{"n_mels": 64, "hop_length": 320, "vocab_size": 56, "encoder_activation": "quick_gelu", "decoder_norm": "layernorm", "decoder_norm_position": "pre", "decoder_activation": "gelu", "decoder_prefix_bidirectional": false, "decoder_tie_embeddings": false, "init": "trunc_normal_002", "momentum": 0.9, "epochs": 5.3, "weight_decay": 0.1, "adamw_weight_decay_other_params": 0.05}
Rows from block 2 of the audio encoder of a small audio captioner, named by matrix and row number. Rows with one number belong to one neuron. Each number is 500 + 40 x the weight over its row's rms, rounded and kept within 0 to 999. All counts start at 0. Numbers have three digits each.
After each neuron's rows are labels from the 100 clips, of 14976, where the neuron reaches its highest value: "responds to" is what is common among them. Only what is clearly more common there than usual is listed. The data: synthesized solo parts of chorales (CocoChorales). In brackets: how many of the 100.
# fc1: MLP up (encoder.blocks.2.mlp.fc1.weight, 768x256), inputs 0-255
# fc2: MLP down (encoder.blocks.2.mlp.fc2.weight, 256x768, transposed), outputs 0-255

fc1.681:507539561490525529446522576602466377474588480454525528568537537483524499516521473539519392439544520463525520515491557428517605466501501510542479548493471515481425527541480446438547540477478501538558509568446527508475507477513506498485506436480548568414496507542549426537556453458475454568446535487485486485518468475511545417605498496497508460478531486437524533476459491502518526490508465466445472454488490474508489537496486469501462489494428503537509533560504512496523475501560471447520545507517532490554553448524551510479455481493497555521522538473532477382487476493561540529610427523519507430461472537483524480534454498513482446478519462485552507480495496503482513408507596533522491491504535474504452471511574529540468442557443460525463498453510496513481451469533478
fc2.681:581458502452513524509517517507497432554518475584499554450488538552516488612539511536511475486477514455556525462456494572459502507433536474469535487497475489497461495482575458514556475540439500511432579545564524487481478461476487535443489500491509436551511515497451500452501437481559498550537550496487575559487497441483439545512501530521424465540469482497565509493479577509472487505512539504462492549448463548530446533490441461492455502485445506451504577516443533540496534428512554508520578471483510524454526530461524587553460515504435521507500466485525500504525507510415478513437482484529493434538546525553534511497478531448505474479522518506569500534468566606426436585419497532411502484514488563517482511529456505421535546522457439553508479448577494531488490469571459
responds to: note A3 (59); note B3 (53); note G3 (28); bassoon (25)

fc1.562:526453506541488573501494534477579537501464502484571480479488561529508506490500551546449431530534498535543444372558532549481471514481476424483623503505473487450515481525572379492555509533498527513468473501509494466546519527499492472487527517482511460476520487484408508504463558496496481496447452466532538457544480459529548537445512514531432474565520556425492466449488575553490482461467503512551502522532495507445514493556500381489480517524486453463541513536432521538577511510445446488454542533556500525458507500514472466520436433496519476435472464492479500550510518486465516494426470546563535487431533424469541580555438509545528466411467515473533512472569531559519528417482486518524476515584443459505492567482519508510502555479511496516467518541519473472464497478506584
fc2.562:530442487496501483497527518508506478486526535488557533528519444498487558557476480457516551504455488478536428556521520468485456519497543534481525508394451454512472516520498434466406471517541558541550538469542478471462506468474511517490544501521553506416529489494459461524499392455425517419465523575522580522476548497546428502420543428531495464456505496444518564385528424511529464485519489471506512542486513468542595435501497522472518438510477479471462457474541518417523521498514474472513507401472469473549480469502453523549404539506601577491502507469465496487554570453501570488519482522481494565523474503521525501512419485589480499504558505485497554499547501521515523476488453539484556438453451498511446528528421499455475436539502448527509522520464468454434503509463516
responds to: note A3 (73); bassoon (44)

fc1.403:436473549522544495533403483503512430523542516464494578457493521561518515498430500453563546508450467519526454451477458436485484496466564363409488483537482484492536484450572429503483492505491536526443478519529427542466526483505471474481477518506548497488436518456432449530459557503533509522503498437497579560457488506495438486486484475578499515496497489458547550541477493461565538507551531481517522483500472518485497474501509427603482489446467555519477520430463477507504504539481517509515531428532476496468489477486524532532516492573498558513504462531495459526467530451508497542479572613529528520478585434505547513512509419511540462500449582523539437511529511459562489476458487457572508509517584508454466550545466502466437519553461454454559427542483558484579510477504538
fc2.403:478416569534539559501476516368512449474541525473541522515522518448496507468517495542472560552504557482447497596452481461515515453507490458505457485559480534450510454471419517485497504459493509456522529552403477517509483530527494505510458516510454529472550506539450478472450517475492417488570466547445456398493536523484458508544478515504430509515506551524491476511499509404546435442507456461612421566484540477569416576492545521456495536549511433470490471436460462421520464484470497540542526466485573481480573428466448490529502495528567521558512475480525484492504468434511465504435430440522458492428491516465527441493571514517537481467462503482448483460552513474465516487529513522478542536475559512460471539490519533489436531492479479546490508518534519462561434507476494
responds to: note A3 (29)

fc1.419:536451479527473543489526466550533446536558454529511479510463461514498503508480484489522538458547423411532455542483562503543454565463462481555498544485514457505529444482516478529492479497565422496435575585533544490427416481551486451442453522480515494483493477568454499546478496517490531526576452501494481441511428456470462445453481561546548522507518484534446548467421496565533544451502489527536542427494497498504526530549469507510550550515572480492552519546498487592533484554454500524452456475499484431470361464549484471525479543578479574487523524561446476523551466499478530463561511445542491517483476507514431485459536475529391552602505528574494548522525456504467472474542502482502486474533461498473475529517521474490498586543497459510477477509488459451490541549502479
fc2.419:587484544474416472498444447460465511492531529504554500545425438542528437491540470480573492518491455471490537549515501471489489487531510476555523552495516504472516515495452490608493519491543529481595506433584519501487512525442474541413509517483438506467499485452445512530516507524492489481458550542506512533556513420477486519589550475444523464503490546500507546542573482529485510579540545535535479530570493481506464520612468503508465473489508564476568498469523441498456471511506484488475491523531508506473510468423502498455529416524530507558486378512454516474480463431486538536512447490606524561453521610483532566470551469520492431480484471524492453437492468493492564504523465555543557469438446536516484463492478499472584467444515544488482508452518574501470444512454501
responds to: cello (41); note C#3 (40); tuba (27); note F#3 (25)

fc1.7:511562527550537524555544483441556549448467513473500482556577570443492556499502507511447505540412495435441525487551511523518500497472503502557501500576465545540445549526521557516467476454470495501472499409512488460512482462448515540498477532473550549465461504520508498518551564450493544465485537538457485461496487439504488575439451528542549511519452452476584427478436542499532405536521567552533501476497532458516534477525497472493561551479470510513557513500549474456535447516511425547504558539518503518519528510455449549465438493433529510485540460539491461513540456533440549499479435547446450497497494512423500471525533421512511548513533530514523521486440503526544517438475427592470593565417476494481579444481541484502498514480505557431539441455476488440526460446520510
fc2.7:429504485459467523479538541558497458425474470463569464497544496535521480465559484490560496553463445507564424481453443492497512469592488513561463609522478514515524476542498483457497438463569534511550546465478501504581480527507482491496529570459457535467568583583559499510502474466528531476525502536546537525487470431526497478501553583522536460583515536506546501536503509486494471604540489497476538480486491454431460468516467467532568519467493513449515439446524534463512481490456564451501545536499548488514545599508503515488570559515508445467520506515467502478487532478544537464561475525533443537510460495505489414443471557513502511536518501614520469508467435485482494505434485438492579477529544518430474429498459469491451549504566531452497539445513467557441445532481508
responds to: note D4 (77); note C4 (60); note D#4 (55); note A#3 (33)

fc1.685:505478531487478503472504514412423529508496507423488489451560556419492511480524512557516462471529499535493495477500592588558504479495511486394545482505517438450517574474488419535508473448540573479586518501544470546558520545528512531471550490574522523516501473491542432485536504544433465435470478489514490510562497509497489476509507541499541457488468489503500530536458569463572533446494579525478547490517517484447477424503527582536535423456448490546514582513492512532432417501537490475490481478456485557461504520440554579518512536552472534447518474488470448509493559515491463488504535529450401473548435497515552488500533555496508507485422568469482500514462526523513575514464471506505474569528491500420426551511479529443516575555492464506517440491426494497443431516507512
fc2.685:584555504470391521482500466506485468432450521403464514513463521460523549557497441531460491546436482532549512492494574521573507516495512469527435527559475494543478472440598501423477490513505496523471520550494566471567465503521437519500473486550475490420525483485512500436431525582538523527558475481483472501448539482459477467466469544503481527502533434495556456533560538538458457460500528494547486508557528591488503530516521487506502475542533528527467502463491463575441478503456523483556520474509484538473481488493444452538421490498575423489487491451472505490470513562521498527527546495517530514518505499490358513533501412430577466558529482496431501554571479496510496427477555546504515603502572475452504522440575519467530456506519452499520495549466510526545471532542500
responds to: note F#4 (63); note E4 (34); viola (28)

fc1.174:521521501524567502451538499530514529459532412554508492447491503477589524483488501459505516470498494568477483458517497513507581517503441455511569451594462503466471506449545476469551479466519507538575496484531505519499509471492488488450507468491509555544502526410440555517482544502447500437477521514546507549542560541492511523562447507529491528499491389457534504488484498407433492508447443526496524535529544523450530480473434538536506487512494554581488609539452511528520553467465525487505432537439492498475520478617498399463493497443483480448585439475439535433544528468582518511532409478469482554508516556517546511453458496455482490574485525523456569480456483524508439460552524488553451521479483461501520471491533537516438468531467462547578505470507462546494558487545453
fc2.174:528455501524488456546557512565512421514544551512535550490524526495499506456539490509545589453512489577478506561484559502398536521543518512501503462422477492486535534580521568508534504556543563535479523551577480487515435551509510492550498422475523552594483522483551561523525533530549502479481511425493452526567549529509468523486496521525457539532510500539501498503520451483477513508542517455461512583467493427498440586531583544467491469418563543520506560559554494477557443478445475521503535561454540497499500509499487464480513536546521452470500424485602543523528507486471502567509436465455570572480446522468453445510484523512431515505408494488519436478475519497559530449541544502523451499492491533558496524552486514424554564485440519523522482452484524490493485525482577
responds to: note F#5 (51); violin (39); note B4 (34); note G#5 (31)

fc1.135:465572515432456501474552503449508513513526527476546461438512483576487469505475449519464540489442453583539519558463479503519483557480493536493465514518495541564455476460548491471506504534546509536477503557502502549495507516459478457440449495436505584466518518532475558456530544493539458483437486498468502512490481530506481478481503543539528488516506416484505490450492487447566460463514450539470490563555520519455488433560464537494479497484450450547477553418477555447423589449459516456463520544429539508527486461514499477428550522436452485508609543535482469470528501538566536499550482519493538440422531489523551563523495470556421517555560520496507552494431496474512524418494540503523470435501403502498441539457564512511554472486529560585561408462475464539491510505523563
fc2.135:516513439498486492479512526519482555504526529544483464473513532527510514452527499431557538531523495503518459487500584532556499492546514439438525536510570481498460471500442538469518418516504480466456505563503529567469486544485493514524484469487523498487541453497521552461505434472441515508478478445464442510466518555446388518513561451470520497504494461527470435508506490535451478547530584511575420408519489463436463521538500514466497501480540418574511559470469528461530495524432590519579500545573550459590458493488446469499542484489503484441526477481498501472476464494467469568472428430495416546423554529471484507527453522536474524497498420527486401499534491582455545538379488558513479501524505510501541456463509520504485476444514437456548475442503529473469534554428516
responds to: note F#5 (36); note F#4 (25)

fc1.622:542517452435478452455518526474590498465537483569519487507536533514446498493470390448507527481469521521503477508546519549556512467535538512520496486466515431523496570513484463563465510530504466463488531474493422502553509488511412485546497527527544547506537424509519457512548527471455503492511539523535561524522500512566528483519448502550554527580549482435461508477444563414452437465480507453504463553558516463512443469488492471469527536581567570479480478434479482478505492565459511488495520572466515459471471524578490463460495469538499454562585520528515388456528466492471536582495451503502542536451502486388517427548554492459467494431485467561554501516449523492469491557506565480495445507489514521511478494462533468471533519489434467461543501513422503623467515452483496
fc2.622:499484483550510553515438472559522488542437493549508525447425437585502500572494457493548541494398500457504511571480452485534463542432507533513508473417533496446459448540460521495444464513538514492503496482419571553398467539404489517474438496544510513446502438537471406456485606512509488522453528459528503507456478490455461509499553492519625519507517458511479518493527423467504513497517535549529546540501405470460462492465562477468490544526466451470505524464498516441520512483482464534472503514561478443495493511475480450445460543526532502488609474465467482529551467521467559512469468563467489435498412542513580508517483467567535508526511525501467455520474503479545490475453469471501484483531499518506571510435504532606484594553493502493516483524473487492465492506528445
responds to: note A3 (43); bassoon (38); note G3 (29); note B3 (26)

fc1.12:550531482554477514561459567509425486512536476442553504521551417488520527519470481476459469520511469540487534500541554466519521557461494497458508461517520546487492494474501489487496488580496541481433540500532531415431565490497513590440516543499534455553509593514435512473427546517484564485551527540461497425494558486563529539539510485499504535518488420488454461501507448511512489495507499476470422487521552522455513535531514528461463501530432448496410550551443543496507486424501489486480455461517452458532454479523538554465484516527467519520468493463477445436466448511515437446541510437512499485496573517540427421452444425554477576504480473546516529509547566549532519499509489544559492493579497492532461517483551559517513565449479519536479405511488529388510485559426554
fc2.12:517498447483481445454582476441561452483452507506522351474479480506518499476448516465433524484516469439548485550528454492490510508478551425486501557443516494487517490476448493509544458461518613530445572454473456518484497512518509582502515477582510384502488493534520456516508514509504524541502506531521518485525520516516545470463467418510471507540484600505540481479492475529403505550480533475546465467471490423467546494501425540491491516542459490459429504460514453495482541512491590525535546490505503489504525435500512473452511458465461560517453501510517473419484485559435539486438487479502471533488441494551510497445470543566515504595464464451505451512514465474480517515455502430486547519572483436505579480487457357477493465497543498472518533525487404491502521444499542
responds to: note A4 (36); violin (32); note G4 (31)

fc1.302:486550554510507505503508483476464537495446463522470473510508558538520531513470510491493572493507539447507498533503525522429412506458465442540496447479439540468513420463455415501484497524520464551450555517431501514495475557492454448519511533517592493483459433519479483493461403519544480428481518519473542451479501465477448524469530434507536487509457504557561490486504514453543484449453598571493562532554522478526472423465526481461521457461506437529527509545471542465542536470467487552527525581576519493516426561543508481504485518480439485473468505515585460547535523547518545584545423501515484454458543510445525444420511524516513519582523516446481429458466570494491507535566539535458464578494507493521478549476524494594529446491519558539477403544501512445531524475477540
fc2.302:544495522501453478498448520479472534464435482430387522526556483482501450507486483461474495541430535541457494456492554438444475501489543474532496411477488482564491538504554483422507507450505406466498492477544499474525481458459540500538508528438442482491509481567539492451470570455493509526485508501469524523489558447400491519532528502504508492484511490532557512434582527469545519509584513542537550489484480474465516548577470493508604492470551475507491489522516418434465534475430483548545490523526530498509464526493556507463527464482510484509553459543491510523477507546520464412514500437467457528452521518428448566535529415461490499454541493535596584472512517437515498487476478516498529596406528409452524450519439555478490510508491466494516520516444467535412478446454559
responds to: note F#4 (43); note F4 (29)

fc1.228:509392506506504486499459569491496491422505472468559440537568499518505545511533449498461520525500468490541547465530563478510541552497468458522468461417442469496522519528532537501485495460523427567386525497512535505553478594580444482518486467537444564451459455523476527528522483521536554507511482436463549515516547481551515513500445508516538496515574470445528501566488483421469505538443491494490564539441487536510494556524556530482524440483515375500488422496501495517536489474535467563505471503485474491470522458564490440458453468493434499506543518505505450521511496429499493522523458482504483442529519490468477482534538506501527512533532454463499521588535550531425422566470471503548517541486403475478510427593535528551438520565537521440502539554525518534556502402480518
fc2.228:526478550563531496488544500462488449481538461503535492430513525469474543418438503495490496506498476478474483516463489484599579438405501501515463538572472416550495474538519563521580495497485542508563493501603505476494439424501503504413435489507474479447503463449469530475551507476534513508505534491477506467456536546471494376534551511454459477521485505494584478534475470528480498453514433427492456477495452525531583464504513432507440528431479509475520506545540444453452519502554441459585501465468497501526445499521502574499440434500507478513494455556547535476421521520512544546488523498460463574513457566496443403540428548533463522449482422500485501503532471530482533477460521530490474443513558538506497458484524508472444598448478490501560468479473527498535465509528480
responds to: note C#5 (68); note C#4 (30)

fc1.435:476472511511531541442532442460554522553524430469486476457524546500484525457509517542474499523551504442513497412524532442544523497524481465574489507523451484536508550458514499510547520470489593503540518492540437471487493532483499576503438473504531536523490465475468478520451511491485569549519461459503505514445540459512466465499487551470506531472519498517477504443501463535415482494509472505487499441543477521423493487502529493540457519500461601507519490526496562476465432404542526496520500517620574541492568524533478578476516468513584509595485486585447451495526529462526497509489467527483409473508503443408560547479538538481534494523541534514363478474526515456573510491514558557525513449455490468471451528540477411578462447545509501436477452469489460486601489531477462
fc2.435:545457564547478493520490520472504521534551597549480611506550495540406490479472489519494534485493485490491548455502540514436450483485460509512449501572475584461545459532506476537507523485535522594543455485458556544539466543498522535494502568494534537488552506515486404501551530520490520466510504498559474495536535519543481450480589535509470453522554515529564502533510483575458513470464519443477570472624461510468520499507469481508458487478479535506512481547454553572510519498519523520524465514507495548402508484544514511587524534484544575476571500426458460449511575499541457551478555502506485480528463485515488463470452514445491506501531470464462532470510491463544477525451548588511476490493569569501467449493510506548529518527475565433453442466539542428501481507457360
responds to: note D4 (72); trombone (39); note E4 (38); cello (28)

fc1.202:498589497537512508458458463580458511542572477506575429528589490562489485468484476477484489464527552527471456447505508475503446540445508499493445590481518526498553470552506490516544539443469509488466566498491555477524508554540451458553549447460479446586487507488421527499480512535504510554484553534461433438472508424507481511481485528511586469458494490415511483429485491552501511553488451506576479516479492494430399532498486476480474450523489500501519551550456527526474526483469538476481534422459507546473553474451501418490575474583457503506431508495516482501499483538542481458500454516422506460509579484540525536472509539541430558524552498558464563577554508457451464469553471517562477440533491491485447520494544494521457509511544412495533554506457458499543534568554518
fc2.202:488532465484518427440490553514503463511545421499483449507497522481431547447535494517522538437564575523587535533573516484494488471541552483486513567428378535482490537460487471501500476471461456519602507491507478518473546512496492438463521490445562510550504550473488480471523459515524587503531484458468493471423461499442458485484507453528467500485525479499496492498543470556432494458528500527461569512403591472464466513535547585458499529493516562523458486478520525527482480450537431449507517514476573601514554429478527466535528544513502510508521489549462457452528490545457430459517551436556524496494525493496450492397473500581517429494518506546483494467575456550531505524443516477546485493553516491445473524527493469474459549495452559434520535536394552507525508476505479
responds to: note C5 (32); note A#4 (29); note A#3 (26)

fc1.727:461476520485577487532457513507413521464522474433498416528466530465505473488580569507565456534504549460520511468594527525536566451442516503510549510527414497566616444508505467496441523555507459526480532550476563479542390508494534513474547585554512508473499521518495497449551472513469538522501462516532475472482490467458536492441506600479524511498495444404486559537504509471438490480510417500504492526481512532373513473473541542554513564526512463556581468469536492513491447490456453496522488479508443502486520447542519491477435509518426475472514496463508513506519468513517481539541454522540495542497517501507509547496539553519597570495448543562476461558470450569437508487522474516439514511521424537517473460506534504529527467536529538404488459503468474460478500547438465
fc2.727:532535449569515465494484496485527534562556492488424465493504549427510487437445493568495533507506544482495499499374519438497498457471522491493471477491428538564459527519527509577495542474482549538548501443499455539552402501509575543601534559455479418441465521537493541471498527449379504481483429446421493517490515504469565516540555445488578437466538498504492529542531486518468486457525543483507450543503523559514461428521442462533456467489489566476573511452514516458501430459511500487505526440532493488448450583469425538527431510556450545431496496493491471513506529481459591473494446513451505525510510495493459479578496499553455534464527469538505512446477471510533590504522542489556505474518477508537439523513568516521486542507489497449536559468525527471501494479491455
responds to: note A#3 (48); note G#3 (46); note C#4 (45); cello (37)

fc1.108:490499534513516466574494459454488536449541573515462458557495538462473446572411491567443514465551473459409515496559409529449473504540489502436547533526490462529452534561505408464502581501528503491492498499547465478535479477491541504524512471496520452531490443502504513460426452530535574544490499501445542594524512465521513533423515512492512437527443528530463453516482480478481527471470481505514539545553544414442502460556499527531503468505573640510430516520495537530501555533509510537527524499507566504498540576530467480510573482519497519432491437514643500539471491485461513482470461446483457500464511465433527488564475459547498539541487514458525466505489479454557571494484533526539431488483590481489489435489512485497514493533493491556524494475521484503461462431450429
fc2.108:487529509488544529436472511521422535486491559437363486516439494449533467448518548515499516534535497467528556531583523480489533439544483509437499475571469529498555527518524534535477476467442538522530468501504486522520523494473436413471486592526423466526533510453480579504438529509518504440482475564494540483499509485510529439512572523548505510476481511472534459494474492501479469496469473507529439536552457528508495350412535475441404478513525509499423441507561531532495556521490503511561517493505368464453511486575510486499498527441549456492475521479449428484486511499482523531500527555499496498507574484470520496513501500488478491498454497464515546507457511524431478521443505534507512541542486527423426509490475450453477548561591546576464549516505553455513506592490485
responds to: note C#5 (72); violin (45); note B4 (43); note D#5 (34)

fc1.454:535501459529535445454521585454465450456511487461491515538464530495499444433490436461471551431456437478546461513501524529496535522496481441481446439488531467502504535496531515561462499489462501465593545498525532456501492535505494470466540509514497453538522469446490496501573497433492463405531489494568457523440525540598502455483527525487562555488522500477530585509492452451500518454492544557503525536593533499494508473543445500546503517477428536520558511537422520491511493453506557508553439437555511581557502504514514518485490474518435497550477468476487530500481629464479515455508396443453514466495524485509540474508516570537492544524471564518485510487456436517456487486455557554541589540571459479478518510485513535392482522542444474446540519498525477542557436505481588
fc2.454:553529478480494511553464531500463438503527516477511439477466492534557436512506499427459537452505485527464541507541531540523509495482558511494527492582420517552579510455561551447463531557497520530518482496516537510472465522487569442484484448403488507493484487486477525523533528542559458508471550475456538462490490456548563512473514549424510511540504588503545500550520516485547534527430521451437477478451508510483516455565478516542574513536512573541554477561459461490491515564404477448537519552616434525508501525532525579494558499494447486500432470560451441497488495496473451517481488468535502559479538584495569550516397590467499493443455544561498445505527522467496516488479484564530486488555504514426539514546448516493507462454534448562547465446533509533537454478553473
responds to: note A#3 (94); tuba (91); note C4 (28); note B3 (25)

fc1.390:542506425504494515473460522447500466449484460537548494542443566503493480483557439513565481394515528516535450501475488493440447509466523488507526535529432427539507493442494555501534522546555558450458513485517528511478518562511460502373478497463507490487528498448532480571531515479495477530529576493513470517430535466507520421491530531520529478477463518488528518453484492458550568499553558537447500564500567524468468464524554496496502501610498456463517458550444555441570516542532468451459553499571503459527449463450556545478514504514488499534515471543497531498502419527456528467486578448563501520574496454533455577479507438467482440472472467517567482540489465522441483581474485533546462511554459570471462511543570482533472495501438479502478515492434517596448470552451547
fc2.390:560456532489576468506452513537467547422491543497507541525469483481575533523499531508479422485550502469524473542503457494501526509558442414561501537427535537476521527492519459461512542492546529465506474472439499512476525506411539485550472456534498473550510510521471473471477548498458505537529464493535480476517555537438536494430504436439489525420468469514582411479470518549464523487580493419467504488439513462430547526498413530453512536501400440504465500468412507503556535548491474599393477506576570474492586459519507467356497481454511477515458525449533495494596579584513430562530531468506501506519487543498546500514482522462533461506480506544531490463513519479524484449501516497505548511497465446478499497509507496533492505496459463545520505540534473476494492547502559
responds to: cello (71); note A#3 (34); note G#3 (28); note A3 (26)

fc1.574:507415509518476575555515491541458459458534489551446467518478510524479474493438559461560574498542550545502515542527502391529520558475388510446499549541529548488521529450498481464546546580496487458447503489504548544487481499461491540474529432476506446518471419424397480529481524493444485537428518526455486492469498515521473505452535512474449493475507523548464510555456497486484599484551495493483504523506495577501445509482545472517472471459491481512502535539454547596572508476543508448491539533509426459509444541501530510466502533481425526466515580515497510529423464534485498475484492417399446512480446566594539442525532472504474570452474575451528541524491537476510518534498554582440533506474518480570464487463554530461520522575498478497486506533493516497520493485565479
fc2.574:454485487469567501483478468530503591554520455478546532477537504462551540529494487578516454494522485393534495502542477516456501480496570466537507465528462505546532487481532514456465431509447499522552534493587441530475489440527521449573472497466386535471513525477506413548464526520514463443533497521487505511480530474539489508556544499451519433417548470491487514465500487554431484457464512478498451504510522491487535429435570516512492527467527511493425479497539476563475504500494467502562500522525493547459510441459527444560506531452495481430533495469506600478383534500414555567584563501468426513537519474453540570523519494483493566486546569507491450479527433441456503514569479473484563463517541541531539450546523504542450512461471488481511516538463508491536491512415583
responds to: note F#4 (95); viola (33)

fc1.278:523508398488533460529482482550552517531465475431479542513506480488502548497453540476517488525504513512508520484530554402502576564460432461545598616508500479544469482496557488455503582515469557520435433531514469444479539495479492378448424460475540511577461497512488406505479496494469535592500545498493448463548514496562504510462524475500510436515502491483468537545463468419482530509520503478494521487471520444543536552514440484520545508551485457491483552531519506522527514431469614553428474515512507510481571511481472480458525514507477550523494466447487508493443517474496457483519497478501566466502542448508501453540523422507553420532512450506490477497544525517547500493454589545485482619544519462513461447517453524460481489556517501508475446430446487530488501487493595
fc2.278:499507477433493539498528511490542488510545461532509512500451532531474465493481552510436491512533501431446455501488470480478506452508460417533568513499509502534479553496538528479513497450530454500521499518527484495527455485539472466538476583421495446500447476470418467404533538463465519520475515480451513568477507468501509516578500417469496504538446509485575563483548511542494418485495483504542581506417430440455482483511502584475451528485524524475512521518498566460556543573439534456502524523524454500504496513556438474427485449478410495465468520536404482510509543498512481527510489478445495544418469452501462472434616571545491526455389497452558499517525586448565506555522522534491582516484572506505491605488521556495457486509479478530460505495552463441516493534513517
responds to: note A4 (56); violin (56); note C5 (35)

fc1.668:411506528540532590474452542421501494485584458497454499488509457528508503471488505517618495546613518540529506536492553468428585528522438512510442509537475540523544474524497412477469543486541548470472537512526496529475439521504462454455535489465457527453401473568564486559470480526489469512547540562482479542528537476503535496474497447482460537494507525458537448464458488497575427552542494530417496506501489584485493459522595443462567513471536524556517546492479548470520552504551482473487560516534538478521483523379428498478513458522506492568528507495462379540492505495506482489452480465498535561488471466476487485493495522474487445459553525443499466502527529493457458471499523488450543555511429491553467491491512480566562458464492552511447541528473443510499449468534483
fc2.668:553453417460469459523469473416498502501504406505504498554535505465484476507532580507471461513460426443489468440470481495584523505531435489497507537482521484467526469570493490520454481451470436416450606523526454452484541486448490412503539534472521463513503549522484455506430494519467522457513523514510524529546453518549472492499529477496405468537543506529494505398572482463568487515502432441526483506457504503483462550512508496445443510509495505539521453535478507473523558478527577449562445486471489525549569522472487544492477493456482523519519488524490557553485566477492538495464464519427422472506489481396574534506555453554496525412456537540541544484483432457434483507471439427436457470495505580489475496466495476458536455468529510519488449474590499448486492554523549
responds to: cello (39); note A#3 (33); note G3 (32); note D#3 (30)

fc1.259:516513422538457622517416479456528444465478486501541517430561521554493515522486430512431506533441453490521549528435509509501476506520546574500517470562417515503491591474539525462542476535530530470531564503519530431485575507580477429514441447492511503495521453574539470487447447503448502525450564476460498497514534598512487501478501515507507466546490572483474515527522459484503478558431529474488439517535456477495486506501576499524495500581526525427526496516465533495484577456621465490473510490515516509493437455494493453581489489504493503421545523450488471530513481505527431480480534521471430540512499542522522499459493496454458478425507527619474433489505512518465478504483521562473557493479549467501518477481454499560453489473581484604524460455534569454512506468487502
fc2.259:432466493467498550549514514500486583490545487527525510509502530534538429490491486462516460408429437498469511453517524493486454550501596478500532503540522432477545485409557455469535479489527483462497458501487475527521464457505556516483529512479459488512519490524498515467523548498544536439570488559496471521526558449533488461505500515577421448478533464534457468402515519507500511516541527421466502492429467522525487554518542466460462458477470494455461530434585549563531456547491450443533552567541538490511512507524533544428519470537512527573455506472525541515510484528595448489586500519558474487570568564440490512505529514395532569587513506519536455537506555479467475503555524473485508502496516453516496425467433451416515550487516484420504508582527518465561492489441520
responds to: note A#3 (57); cello (47); note C4 (40); bassoon (30)

fc1.469:489452493530623540482534535511503508508573470568485427537582525461460522519601434503471487489561521572548519482503492445436525500452487513502476464519468487514473510519491473548526551432448461527513504524493562534466519430458495512469489436549536452497574526511526437556517528524447511511512478507514523517527481445518506490522513467502411470486543480437559519443541509467422497505524471520537478533491507473559468466550497505537515522484548491498589537499520543509468470486533482474474464511509514514449537519515451528511542468482472496554503547487490551526462484565450403440444560447484435537479448530520529468474439451521518511520430538512533466484525456493465572523459471492553418451438521546558523625525528510479415441548397480549496495511424435556478530531552515
fc2.469:593445501533404504519565472530474484538472554452549522447519493497464497588475477567567501475453480508474500577539412540459516553476509513509502501558486473488535494485509488427556475505526496440537477483440533529494462534508465504566487491520483507504415519548512425509555481458540454523523566509510453488573429441530481549554517537438592545495415546473585479477539462577487524518529483495505501535490521528475501471462551499492506543561525551513511507515495457510484447411527454473499467459467514470507461499395530517384588429467456514520479427522460484534498555470539470486436441518490500506528504560460532537497487548555408477476571442533449501437470553487500505437511519521470562488485539505549484550542502536467550497436471532518488514437502490484504468498481499
responds to: note A#3 (78); note G#3 (45); cello (41); note C4 (32)

fc1.280:461458538516468483516484500491502543492506521435528531550518444568575440470492485540486611469541508576548513491483518393469508479517596457501555489514440562515527498500464441442481499532506592457498536547522532421464520563473468529454480510495535493537481497492530514377399549480532478562482451467523502540485467432568554484481533428513563478543512534514543495561462526461493498464536474535523479435509419484518551492514481429519538534500579502453484482552562451541548497482539531532407519495443564524501503484475486507568548402540491533498458443492478490478465456511473448498509432433483405526507432462502496523498477513527532520504475527457508511499469524401499510534475520509475464488482504469483510486474518505510522490486575483463493474531489550518433581465581541
fc2.280:613544476526455500487402516590504499497491409468440482470489463424479511502544554524587540515516520526459461515557510474551490503465515513584454485435534536523478488529417459519484531508472481505486567531558456536533546492468487539525496493484548495529520429563503564450472486447501468503475523536436481487513447470549489516488450496457473438493563523490531440463494530530576584517466466474465598359486546565487556535517534448452477400520458511514555561398488527506549469567569424542521470481469552495480484479518527552505503450445481549483513505507480529470569521488460437511500504447477484460481526506511567464508486529489517484473489522515490460496462561534405475501518421451515492426532514481559506473491513478475517510482512482551488501469530496487420525511505492
responds to: note C5 (74); oboe (37); note A#4 (35)

fc1.151:378483508462564488533521562513438531447513444492438438501559522568488510492474491492532537497498507541500483520571527460447484460478506546480472491465482560538524457511505586493526522504583501483398544517466478446448497507540453486511482522470568626488496459416478427506494464498493539430518515479483474472542499522541520554508430534542521430511569499525403473531415564503500509499514571490495484521482476530475535552478535475528509534505436461472453410465446511519517508505541454568564582534522549473407505460446507522538493502460480502559580483506489504572444489494505450517504402465494503452527568521478548482547467510477493463549393498566473513517545539513508456460537529527484531504566468535498507533441501465570500514488506482523512459546477527552516465481492525
fc2.151:513470447514574512517542479420541551442582493463497463507428560448460496507510538583443469489489470480454453476421510526523516484469501507573436492580507541528538509487510468470519548422566581452520434508503539540492460507428514449437516487512448493476531480513572490525512494457496433513517603477493467524580543502479478489476441524489503494515404496463509546521491491504526534500533543440562521437458508526511507474470468482447514452564547449507538507494405513495547509540539548483542520422485560548480478529512468496516521476418542532535564588521464538511519565460544499428490515474489469452539508465468576479504497514443539514491453438523523601482565522518446517480565500462498483548485497530466460457471444477512484453444472491460442463521549549565497512475537422
responds to: note F#4 (58)